{
  "crop_scale_min": 1,
  "horizontal_flip": true,
  "encoder_inner_norm": false,
  "encoder_expert_mlp_ratio": 0.25,
  "encoder_patch_size": [8, 8],
  "decoder_norm_position": "pre",
  "decoder_inner_norm": false,
  "decoder_positions": "learned",
  "residual_init": "none",
  "beta1": 0.85,
  "beta2": 0.98,
  "epochs": 23.7,
  "weight_decay": 0.2
}
Rows from block 3 of the image encoder of a small image captioner, named by matrix and row number. Rows with one number within an expert belong to one neuron, the router's apart. Each number is 500 + 40 x the weight over its row's rms, rounded and kept within 0 to 999. All counts start at 0. Numbers have three digits each.
After each expert's rows are labels from the 100 images, of 14848, where the router gives the expert most weight on average: "top examples" is what is common among them. Only what is clearly more common there than usual is listed. The data: photos of plants, animals and fungi (iNaturalist).
# router: router (encoder.blocks.3.mlp.router.weight, 32x256), inputs 0-127
# up: expert up (encoder.blocks.3.mlp.up, 32x64x256), inputs 0-127
# down: expert down (encoder.blocks.3.mlp.down, 32x256x64, transposed), outputs 0-127

# expert 5
router.5:454459445568565544541519497598536572511533502512458483527424521546465464520559474527512511533540466453534464389529538473467425500499508574473530491487537559507435507512512535563491466487547505445414447479461464465538512445449480568538478515536484453558445561454483484536506478422455532492514536517534487523473523539492493544500535499400483455480532538531473513455541512458541524452516
up.12:529515570495479458498507491523479506490492461555544473482523496551471497523457589476548489483463620504498580516450477520518547533489505478481423496570482489489526456463451469490515492454503486576470468495466486511515438526461517499445452471472504525513481440587494446453456493517459417475472451484461507476469447468514491440437500507534444488505446492524500488508406540521479488453435
down.12:560558499507424480572458572531421526487527411516499510466459487479479450445452542508415484509452491511514535462484520457499474510487567492445441553466516404516472536586525524482470487489457526537496503549557467520493476551487463474523445495464515510505432480547488539538545568486501471502527424484498514396462464485502518515498524517437582507457494456443513509498474556488489499488467
up.13:533574531529515534420564443480486505473522416544451456525488478520515477402513533593531549523498521497484539482448516514628487495510505554508413472495477518453498505490473585503577520463549519613501474529515555539534498514499517468537473514505507502491480516542542542495513570444508498406470519487479514470444434507436552484543579498495509461487534423537553558471422539493524501443479
down.13:427457541436497524465481455458540494543470459481519470536511577550482505526452492462559539492473568571539499487461526471538528390477501480506592528496561593477552554447516501511556485534569482504470542441486547525508507507500441511507492557463540455456581402518488445452434449575482404491533506462449493568500483478497473477479486452482454480561486489510498525509490487526502560450542
top examples: phylum Chordata; class Aves; order Charadriiformes

# expert 24
router.24:462521589514555554493532508471511572578491538491532443533499413491455520474551523468525522470541452488477569519493545519546553541453452477429447466500475540478440501520503498534511473543520513450459533516479554508536536566515481552462517503497540513571500541512528500525516425470537561479508558471463520552503495443441509560510526389451473536452468526407423496557546481507534509460564
up.0:460463499517523574519509485510556516476427476507555516568557506493456542483550425432465409433469537545455595493544506433509497525467512530553514458468465503477425504445430479525458411549552513449506477489518485469523538532490528498458503497513504465521516428463473510547452423525503496422454509488499522566547535502521510480510514463541475465522460421507461537535477438498466495502593
down.0:432578479464472431529525513466491473567527485566528457484536481491472478468542535499472531494495499530435513527561479509531509573461466475478473496485516516529516454530447507451467506511520486459503463569512552514441418474483443439460537550430491477466504450567417497547575475459502496534507435580520554461513542426523472493510480416507526478477509514496544538513400536459456514471508
up.1:487488541527572572457467498546470536532588517494451547531421444499496508529391524509556563489542493452594468481537552491453526548469518518501466516577498485451492457551548558503564437517440496518476465456453454519563483549516454537515548501481490564536526527440506465521456464530480516459500503434517435541462506521524441519480455482521497520517444453518473473496525489518562511461435
down.1:451492506520563528518572449512409453554456466453523456528536480490539516484518559501482558492484534481522457490471563498446511475472562550466441567478514503606420483488539517487521515539552512474479420491509475565491501544541500545445553539507526578463466468477527556469569433472491448500465478454529499424465478506406370503505540495465563468414503466447496441484549546544501524463442
top examples: order Accipitriformes

# expert 9
router.9:524499476550497509459478476459467540486508534455490505540521487577523582528532530430513555531493515577499458526417457513565542473477487496487570537551479575495561534518517483497456476510450559491557529517438463426517509445518492416496458508459485499430530554430459434524521448517479453562488481419480505507537518440527487411479453487516491525536506533520447552498511448437435493506508
up.6:469436520495517535520464495489546537612497551498588484441517484512476538509581461428522450503578481546478515535482521492473554542467482511430489447553534568472463471458510435544466494486532512471467558476455457483446457455520433496553514501461516467569535558468507444496501437456538514568544531514476510494552499455486527482462519483410424504502541512474454517591530429447490508471582
down.6:375491511480547492475548498519532542468440528506496496506508543477505501461441457479507548410468509558458395478488523450557520453505440471518495492472478493568480515498489514488501567479519518455522449495420495559457461499468486459421533514510433469446524453510504500455564404537449561502481494565527527467580505492530405510523541494506504481518441548544500530462522523475524460529496
up.7:541538508562517512447510497508497537467521509480482504564480434518521523469485526488491560511476506562478433500454472505569447425516474464530500538549466548507581562600514487515474434496441535535536516482524405456550570494538501481448445543518473521451501533471465496546482503558500467504426474411478487540525511453546514478442372518555476557560505516533531537498526445481489515501500
down.7:634483451502475500491562591496500467527512508474500503553523496487497458583523524529469491550480545484510476429461564497522497505507582506493505534517512544493533468478506466523507459470528499615546527536541486465479524469432461561471538419511530527552494557464503476513555521490562499540518516496555524516491471503405467556472505522448500496487511531467518427563520562455459539488491
top examples: class: Insecta; order Lepidoptera; family: Nymphalidae

# expert 23
router.23:483545465528454515562450540557521497563554504535482527479534513441474471481503517449457405508443528437488473447506536504491465495498521483448462550528503393538455436519476482467482525539523473482440455450507542452474436446537472480506497526472465500417413540479554548484524571468529472480540503513504548494522472489569454463505468538453525431533464411447473557566458514487440496545524
up.12:499514490548529451441491519522504508573499544467532477460405504503508492527415529506495567527514491521536408505530520490453496578460575571466496551514556503461576567608593477482500484492474480502482515488534502519425473464516570534548442506511487538494478503514530490443521552550460464545511578474463488510443503472556503515527491502520525534479533538569512487436493544502519488494393
down.12:499459473489490523500463581397486540549493529500493542469519546500531492503492454501599506478594441519516483515484474450417513469475541553476571476479535557505479526425559469509528530473527472499536486527538396505480498536506551495476479546475507502551517452430476492565491506587531465509530546558481464463578504508565541494523502571516489453505486456518528466481502434536552510585557
up.13:565537573601428445468448552514420500487567492505514504497494434500533502521425529506467476483533456438515511485471474526544505503479518502510455525494495535512444425557512479492495471482452494595472515569499484516446463489504484486487450495471473554449483470517473410526464440526532426535496406392512511453520496381501511473462454554512513538499519535450525455504506494497522513512428
down.13:453512501526513483534492547536449562555493529495538472465494485450466541473493466558448561430563413597510478525537510481478476511530537570546523522503511540503402517540530505577546419483585514571512446473448499507465491499501506505493443530499463507467489457470567501458441459503477454476519508494542526544519491487490543541544496471432567560493481537519547491513541555515535539449487
top examples: order Charadriiformes

# expert 27
router.27:541542542493500499465561431533489450415431435488480479497462529454470504460493483494506453506533550550432501584542476477481480511538500514594562515495470471446504588514481553552482531507490540472492556527538582509505550544452598487538484484561482497506530452485573550481472556543498511477426556409486473549492467510466578523491440456501552531513468469519565442446502501505535495505478
up.0:562541620495465456430526550404487425470490458442516493427507505466545496529443542396521470481480513517533473530495526490498524536516445450479511500470487539472473534480492432446540563500479420539434556533536585574507510556507584484473500481547512477504503468511473441426521532522517449538470553495419490460507486406510504506517519449463421530524432478508503470490469520485505515490410
down.0:468470523437501473470592577517537469468474548470521501576477454470517554530520501544507473538477510518515461429482563481496516492479555461502530513529447464488491526549491483475429504508488466484592540484507583516515543487533521443435472473576553424514500550482439542543534535476489511446512409538522492537439423491538468506517528441496414464481507430550494543483532491542518478444452
up.1:568557560457423458438507497491521453502564502480512519494509487422536516515489558440444458472411481526517514501497535517497524567455525443490494477468463523479513479528493440455533537498473444531496538514543528518438423454502539500462479494472513527504487483517460424462451522487500485483471478458441525494439491405502516507477522459483464555528500455513429512463475472463449510456397
down.1:413458554480481554548548554552538486441534499510574474529496495512543528551471566509520562409481521496572516416481504453520493443566464502505508435525456464485477563543535453461489515431484504495497442418457566467463480470483566466492438505564578511437473568467488534526552468541445521452529433485534498413448463511493486489510500488490477494467520475532461539493475578509450477448495
top examples: order Lepidoptera

# expert 11
router.11:540554495515429450459502556487527474474545542442463526501515506547513567430546493505507545542454459479536455490446533524515499497457480494537408441468510467568452516475535555559436521457466435529530567566509450516530521491569467485555514475549493532507459511557437440553435469510478425507519404498491456432519463442518520426511485506476477510523474522504467496467520392493506476510494
up.6:492518563487494527454553450449454546541525473536526497544535463439431482518477496441522534542476502536517533507596461414519504481522474471478479503489498540457504479523427531464497423536466474493385511499510457488530538571455472534446465482497524553537506480517467480545459495428507561457446526441441491507490518471413411525419474489432527557390451466475461393464498531483491477430457
down.6:466510443533462527470582496497475528464493517425479491458451560466570498464484498507512488454494545544499462509452510473501492554507465538496489536492446457488486531515480488519544515464550533564394540488544524473544498535471510561511528500449555454572446537572476559471524436445479472479511503489475484522517467536514471550540531450445510473469531458568529465441496428471577512431545
up.7:522510487541426506430544470484459459445473517471458480515446523530563543480448542565570635509490503562534491467447460489551465439542484534558466532474483502504510565554537627527476470450486520525509525506534471478534490518502511478498486483511505526492441514551501502501430468535400383463488490437452436482484465423447500479535463509499534533469473486478488434437477468572547504461451
down.7:496515472521515500462480500487528515446597575471479500464478539479517488491526457508458514512446460482407492444487494462518479407503510574486495544496471487568461516453519532539516434524540472455502441466562538499508557484457489507540574498626534497552533515555544527547553501517476488505497498531546476439447581465504491453514496542516480475542562501512515503429450508527527518478461
top examples: phylum Arthropoda; class Insecta; family: Syrphidae

# expert 1
router.1:538466522503436520471482547472462478502575487511550491455413507432552474565437526526554442456513524441417507516490497525550493552571510522471570565524439501452538497525566442425522539442520444491513558494527492553420447538439546521453548506455577518528511524447487555441566532444489488543494541540445499539546539514486484517531476535468475505494525537507460525549438516524527508502471
up.0:472465458620570563493501516537470559549534520544543465495407533448524476505469478523523469488540549461470509476563558472506482568552562551456570558504519447469529504500530466471554444539556440447483507457508433522482461490422497562512520506479526522546440559493477547452490524454511507506534520482464534575440516544513459501471471525432525509452493530503449469531494524476531477513452
down.0:484508447471494487538465454480528473546474443548460495494555454518545525521486533528448471422547485479497451479506489532435568540440523501488533481510515521516557548473475519501517495444491503497550446546484524525494484438565508486534533645520549518450569494497562477500545483473510528488443454551516498478478523477554477501527557505514521485563467498544504563497483516476510600485511
up.1:510501499418503515487499524530569484588494536458509498524540503485488535484503516487489478483490450466498456445451425517493537500468475439484556526475412555501424494498448509533486487454415520537474502511483559458542579475473481458512460467525487491432594565502524500556488480524485516483496524509523487514524504465558546496494442492600442523610491461476507561558538481525456479525575
down.1:532544507482495493476493493488523502576474484540466521443509528542463502544497502463557504437587528405541500486462526557481587524450511482462523519518517472556468471421536497504547580484534455562539526523553541527520474504523496501451538459462374502503476480519572508451519489484535512531520486568527501492478515539528480535528558510503497435537522517478532509506484576480529385482452
top examples: class: Aves; order Accipitriformes; family: Accipitridae

# expert 17
router.17:546528539444428444463484499495565400488492466439518471509477524566491527578521481488552512559438501541553454534480483441461482504478465461489479461481490491530553520516447547441455525469543481478481532513484515525484518490493535501512493462549502453524484429508433458479445490511422509500472473571518474454498488503576486519553538453520437442530480524528489558448499456482528453468434
up.6:519536488501454531416516518467510555533509554520551462504490544508522577514581453405506484492503598460513522499504489470543505545575556520420520555473457579483445505534467377492427511481536513493460603504467468490522506486408488556437486445519532475561548528458476436499505509430530525494514451521517498511490520448491508559500505482461463488503507572496449524491472428521537469465482
down.6:536481462516483494530471522458516451376544441496468577510502502473502557456521458508464493518413519491466541531560536501506493505519520427534444457459461368498490494536525493479465522515481495496514493543552466486560579579487486546434479523492553500558480507539492580439480494409571546431475447521529552534499479483483544542548477498458547438433469459547459546508453407487549511494523
up.7:472476489509473472424422449532503529549563528465589574526590483425503503537486488496480469466499517492469492524512554504482508538508581511459524441546520459463585482503505508428463460551475408478533483510426415470500456504514483458542502415494587568428580514466486495511431503481484558515520499428474533462453434481458441501473502529496530446455430446460471452523530426509441431468466
down.7:427532481486513515552583536419469468502510561487501474547495525505554515483530495545521419494544580543488457480437521530529484562570520501496496511488516504437559530486423473391451512483526482487465474481476481481523559482452527506398489472467557447504484513521451518486543478492495522482476455487533506497529457494503431494476541390516478487448503506544500576472541443515517510460571
top examples: phylum Tracheophyta; kingdom Plantae