{
  "encoder_arch": "vit",
  "model": "image captioner",
  "dataset": "photos of plants, animals and fungi (iNaturalist)",
  "train_examples": 77898,
  "image_size": 64,
  "crop_scale_min": 1,
  "horizontal_flip": true,
  "tokenizer": "word",
  "vocab_size": 2724,
  "encoder_norm": "rmsnorm",
  "encoder_norm_position": "pre",
  "encoder_activation": "quick_gelu",
  "encoder_mlp_ratio": 4,
  "encoder_head_dim": 48,
  "encoder_fused_qkv": true,
  "encoder_bias": "all",
  "encoder_qk_norm": true,
  "encoder_parallel_block": false,
  "encoder_inner_norm": false,
  "encoder_moe": "expert_choice",
  "encoder_num_experts": 32,
  "encoder_moe_every": 2,
  "encoder_expert_mlp_ratio": 0.25,
  "encoder_experts_per_token": 2,
  "encoder_shared_expert": true,
  "encoder_patch_size": [8, 8],
  "encoder_conv_stem": true,
  "encoder_layers": 8,
  "encoder_width": 256,
  "encoder_positions": "sincos",
  "fusion": "cross_attention",
  "decoder_width": 192,
  "decoder_layers": 8,
  "decoder_norm": "layernorm",
  "decoder_norm_position": "pre",
  "decoder_activation": "silu",
  "decoder_mlp_ratio": 6,
  "decoder_head_dim": 32,
  "decoder_fused_qkv": false,
  "decoder_bias": "all",
  "decoder_qk_norm": false,
  "decoder_layer_scale_init": 0.01,
  "decoder_parallel_block": false,
  "decoder_dropout": 0.1,
  "decoder_inner_norm": false,
  "decoder_drop_path": 0.15,
  "decoder_positions": "learned",
  "decoder_cross_attention_every": 1,
  "decoder_tie_embeddings": true,
  "residual_init": "none",
  "optimizer": "adamw",
  "lr": 0.0013,
  "beta1": 0.85,
  "beta2": 0.98,
  "eps": 1e-08,
  "grad_clip": 1.0,
  "steps": 7200,
  "batch_size": 256,
  "epochs": 23.7,
  "lr_schedule": "cosine",
  "final_lr_fraction": 0,
  "warmup_steps": 360,
  "weight_decay": 0.2
}
Rows from block 2 of the image encoder of a small image captioner, named by matrix and row number. Rows with one number belong to one neuron. Each number is 128 + 32 x the weight over its row's rms, rounded and kept within 0 to 255. All counts start at 0. Numbers have three digits each. After the name is the row's rms in percent of the matrix's.
After each neuron's rows are labels from the 100 images, of 14848, where the neuron reaches its highest value: "place" is the part of the image that holds the peak. Only what is clearly more common there than usual is listed. The data: photos of plants, animals and fungi (iNaturalist). In brackets: how many of the 100.
# fc1: MLP up (encoder.blocks.2.mlp.fc1.weight, 1024x256), inputs 192-255
# fc2: MLP down (encoder.blocks.2.mlp.fc2.weight, 256x1024, transposed), outputs 192-255

fc1.753 104:142115173152160166120134111134156143114161103109110153116174122133162123149155102137130151108150140074129143117151116114123147128132087080100151112107031133130110086120147109104043074138081138
fc2.753 109:083114075141229099131122120145120094119146094144121087125097110140133217106145137161089142150083118157151107166084156121131105103075117141134174102089177157075249113092139255107158115079159109
place: bottom left (44); top left (35)

fc1.449 104:145142146179184193163137167152147183131145105164113125064097106125093121068180132132137101094137094094144167139077156099095128145089064110106120087067083126169130153100097135134112110097099098
fc2.449 159:115137117126244114123124126138125129115120091125150128112119141133143255152157120138139121140133139130157121119130138129121124126126142116130135123129132123114255116117133255145112131121142129
place: top left (66)

fc1.274 111:094129126129172176151104114116143114138111111140085083036123126151104102125111087143105093075097156129092064126052129099073089120099082096097155077073104080154116118068060113107088127048107118
fc2.274 101:143174132132151155110127081112164107115088132113130100131109092142087118141123095147183146126084212160111134105136146127101124164124092135121147118117090129129047064116167068129089182119115099
place: top left (46); top right (39)

fc1.440 104:097145106082157159114076097069135138156080107120141156104136118140099088071148121095142150089137105091185160100122150057108148131085110120128129084084133085102081158176142084107166122066115090
fc2.440 107:138146123128132149168127129099114116110145128126106176122112073074165099112199082120148170150125094122139109151156149191160131115173107141140136151151154148129047153093116051162108120180077186
place: top right (36)

fc1.199 093:115092098122127074102107140109157143153145114161146137082142124158108060106121123187094119112123147136153143143119159156135171140094098114140107063138123123158064168127115043181151153108131159
fc2.199 135:121120127089146147136097104089171150082182141163094129164124166128133138164162051149152135060148117104106099066129080120096192134120169214185204137123057129108092084132164112121134101136087120
place: centre (43)

fc1.702 091:166155131169202158161141158146104175125120116133114115044144105112137125140170144144127108127116140044138186147126155096097138131097068062089099056110032112151111121105093137117093091123135131
fc2.702 160:115124130134237121116111123138128114140122118138137125116124129136139255126140119140129119137134136143140115116125145123132124134105125121133130133117134123120255122106130255148116130119131122
place: top left (81)

fc1.416 083:144135147177203157108105152132102149126184151110110041086090151138141125107171132139102151037166106122133134119094165123099073109095079120119128098119078140167109144108067128124086090144131153
fc2.416 134:119122118116218129111121130141140107119120104127131147114127127142107255129123117128127123132114149133140130111134135109108134136113117120105111121108123115109255124128168255131113157106131097
place: top left (52)

fc1.226 089:113145169140149103156085142117143164112140142148142131100123140129196040111119123180126144111161129103115156118132106075107124121102128093168150086119077125119040139130120064151134112124099147
fc2.226 098:132140125125163169142145176178140129141141217086110139112130160143152085152128123170131143127106119151136196141129139154150120135106102174143164137141123177163012161142162044042116128194121141
place: top right (41); top centre (25)

fc1.67 107:144147119113126116171156093051138145141061131129146134115139101055092094124127045166136145139072138117109130141100119144145176135093083107157152109166039147119098048100049100137129130133126141
fc2.67 141:153145174186079166099170121154107094121164133158068134120098122105105122140049160095094089164128118116138085156199094141158111165089128149139129108143120107082189092138158150134150205117173143
place: bottom centre (52)

fc1.555 096:115069094131115103093125123104145140120160110081152105059126163105134070160149098121097099135103148127105098116120157144101071158119090095104141136100109092195032139154099018132082143096166160
fc2.555 133:130086143131150123105174133182073126107132091160125166146132111156113116133203240183160131189159147143192131116107124057145141115126174130119106144113135183149087090137135086168110074161133187
place: centre (34)

fc1.657 100:144140105114142129088093111076121130139110102102110154100165142169085080121119084144103105083145137125164137135137145099109145117111088111098105083122115120142077184120079083082161101076139086
fc2.657 114:116091116091113107076132145156102104126149114072153102113158101148096094120160153168165127193152124145118116171119104128180136108075193167151125156152158165131078168100116058149114102161158134
place: top right (48)

fc1.402 092:143109126190132068156154155145139106094150124181130052080159170153145100182093127124084031125107139107107078151152112158125105137106149093076107040139121102125086153129125087180072148143159134
fc2.402 127:110122092120142075136137112057148135096156131132102129160098203195154097159134124105113130087164130163150114062135101141122147144161118201229159142138124138122073110107130101097188120134134115
place: centre (37)

fc1.319 098:150146180166125169159119066139133133144162166137165092098101148143143059113102120167075138119155156118132144133100112100128089142100132106147159093134131119116067164112107077163065148127129140
fc2.319 122:116168188118168122154158188146168131132094176194133130097103113106160139072128128146124128121113101175148130129119145212170125167138116211137105149134177132156095135088155103179177168148128115
place: bottom right (32)

fc1.425 092:159156150178196152170159148134117176115118096139142142076122089101113118115172146141126089121114136052144186138117164102090127135093078080102099069116053111142112130113092138107093103111117161
fc2.425 158:120125128130236125121122128141124111134125107133154136116121127137138255130139116138124113136125127139158117121124141128131118121110125126135119125123135137122255126109130255148106131125140127
place: top left (64)

fc1.333 102:144142154193165147226099125063143144127073123170093148108147080099120091124110059152153107116085109102155101081114143137144169122104089094130146099121097137143099027088059092122147149106110119
fc2.333 122:158150143168122162116163153134143118132113178152147087151118129128150103109103133188161128147171212187130126143161133139180147206123110164180122137151166139131015126099131019161146149172105097
place: bottom left (48)

fc1.607 103:126113131173128145174161153142139134087131111166154105087200117083126110201132093140130112129148155132104121139128145159150151151126155098124134082134104128079111159115114115203121117179115156
fc2.607 130:104120099119141082087116092122161069114145083130115110155124174164164162128080074126142106172122162177064057163150113140119151145152161157141135177111168142071035124110136078102163161118121116
place: top centre (31)

fc1.502 106:078089088124140105112081088130166122079120113131074064132162124149131078120137125075134137078140094118161059125095080173073118074113148128051139091097128133090087119134128093157136134137155128
fc2.502 136:151152112184195142201106190116124165104063125097138135112103118079130147104163132119154111099147147157155124083117156123098065121076080158154142114098132123114077095110107097136142141167130076
place: bottom centre (33)

fc1.358 121:184149105147158146112161153167068100131151141087183098050132163157108107153156073173084127132128131122153161129125212104156131143091116072084122125135095139164098114142102105129097109134150136
fc2.358 154:145119171125204126141134141125131077079098073124165073116145063080190184139162149132212141141119140142106125089130114074126117088081142113093126107129089139127199122107166219172069106167091106
place: top centre (36); top right (32)

fc1.409 096:146157162166174156169143134145140169110121127130124142070144101164112127070167138152146117090133133085158147128121150117109157146106074111127121133096063139161124154086121138117120142142110109
fc2.409 151:113134140120255111128125131140113109129131097140153126120134129130167255134155130148132121143125130114156118128138145126144118118098150144124135121118134136107255126112137255156131137127145117
place: top left (83)

fc1.291 112:132144136125157151121129114127152131131110113139075111074152080087154107166128138134118117123176055110091145129096077133123041034085121085114152080163100163146124068094079134108082088150105152
fc2.291 134:124153152138135114132106084101140184095092152143143187216128112134110148115147161086155177147174140129183101145170224141152147143209132141119074185106147117149114124172137126147176108152095158
place: bottom centre (35)

fc1.281 106:110118145150175156113089125130156174096123103116126075076127142152124113095180158123134112087162156070136110119068126072065087112094090089071160076064061100154109128114104106161057151071138120
fc2.281 086:119127130171181133121102098142163088084133140119148133125134084177129171139105087130169114157082213166110100097173159140142159149141118177145178124097103153111132107105151150154109202121137126
place: top left (65)

fc1.580 092:160152140166189169168153170153169179108135143140133111067123110130101113079171146149144110077131122080139148128093169103092152154101082117108111084090050122189124135108112135139124100131122107
fc2.580 155:116130130122243123133126126145125122125131104134160142114120125137143255130151121135133109144132140129149122123117134124127120131117129117138128114131121130103255113124142255148108135128148123
place: top left (95)

fc1.641 103:122138103107151140151145057136136104160126125171133149056182128134095082082116117115101151053131110110171135157118144102133128157086090059107142059150140131101101169122097100119158120096152133
fc2.641 125:171177135146129209061135134146064111110145093096139150120143135169104111192158140121149168171160151124135151121200145140171149122130108116162156132183123132106072140110151086098145086167116116
place: top centre (29)

fc1.367 094:106142094094136137110105050103155110153086146124127168084178114074097092102131077134110154095105124104132109103104118143136160165095146128155180101090097124125096106123137083095156168105174139
fc2.367 127:113117106126126150111121147150122116157115146099089093149102128143099104082167121135119188130141134187133073149090139182192099164117090217150179140118152084109080157117150092101119143154143153
place: top centre (26)

fc1.761 100:105161140175156124123126118105165094166146112149057140053129098136163113144088080151054153099123147126113114142113099142127121126098037084127125001112111133117105097061122118139115109109099137
fc2.761 126:119120092101140103157121048096175108121077124155108149183122134123147117094137123131150152084110088130131107103125114120089130129171141173172136181160104145167096096145178121115193094138079123
place: centre (36)

fc1.272 118:093080105126107099081091131069115163093106041178123136091109067108131114155151120123170146142098077108117119078124106125043088064171125075079125119133123112128108109093097110161137091107072121
fc2.272 130:184140175129205115066102123169153143162179106089057074117120168190120143142115089119083107124150137136115131105130058152090105143144097141074138106118114103191097107117138082134080172123195106
place: bottom right (33)

fc1.239 098:133099108118137138187113174144127116124097157082098072116123091145082077050079110142106059070134098135096104105061152140133124092128075145128093104120148158162100170080086094071142121115093113
fc2.239 130:103119086097153069045114167126117161133162143140135154094130127146071109159119157094099124146169137089180106172166112211132102068067141166136107075153175149123127054140135126080161152147195152
place: centre (29)

fc1.56 106:158125080159128129115149127146106113112150102124137097082133113145142099177176154127154105123124181083126128149152134092119059109108145016073132069129091119119100099129130099165065065110150100
fc2.56 123:146089120130149186090097117158104048077181089110049092119098167119139131135073150112134115137105131131081049061158115054145134132097110199131123157097128141118162117096153167118144142117129140
place: top right (49)

fc1.75 085:111158153131163084179135198139110133154142098199115129066057134170134077127107145125099059122136096099161101140128123158129066091065128107048065126130159098133045142149132050138124113102189136
fc2.75 122:082124115162110079111102067062181136157121120129157148109121088117135099188181160072099148181093095111169104116095138156140160138088134143150120140058131113122092077140137095195122150116088155
place: centre (28)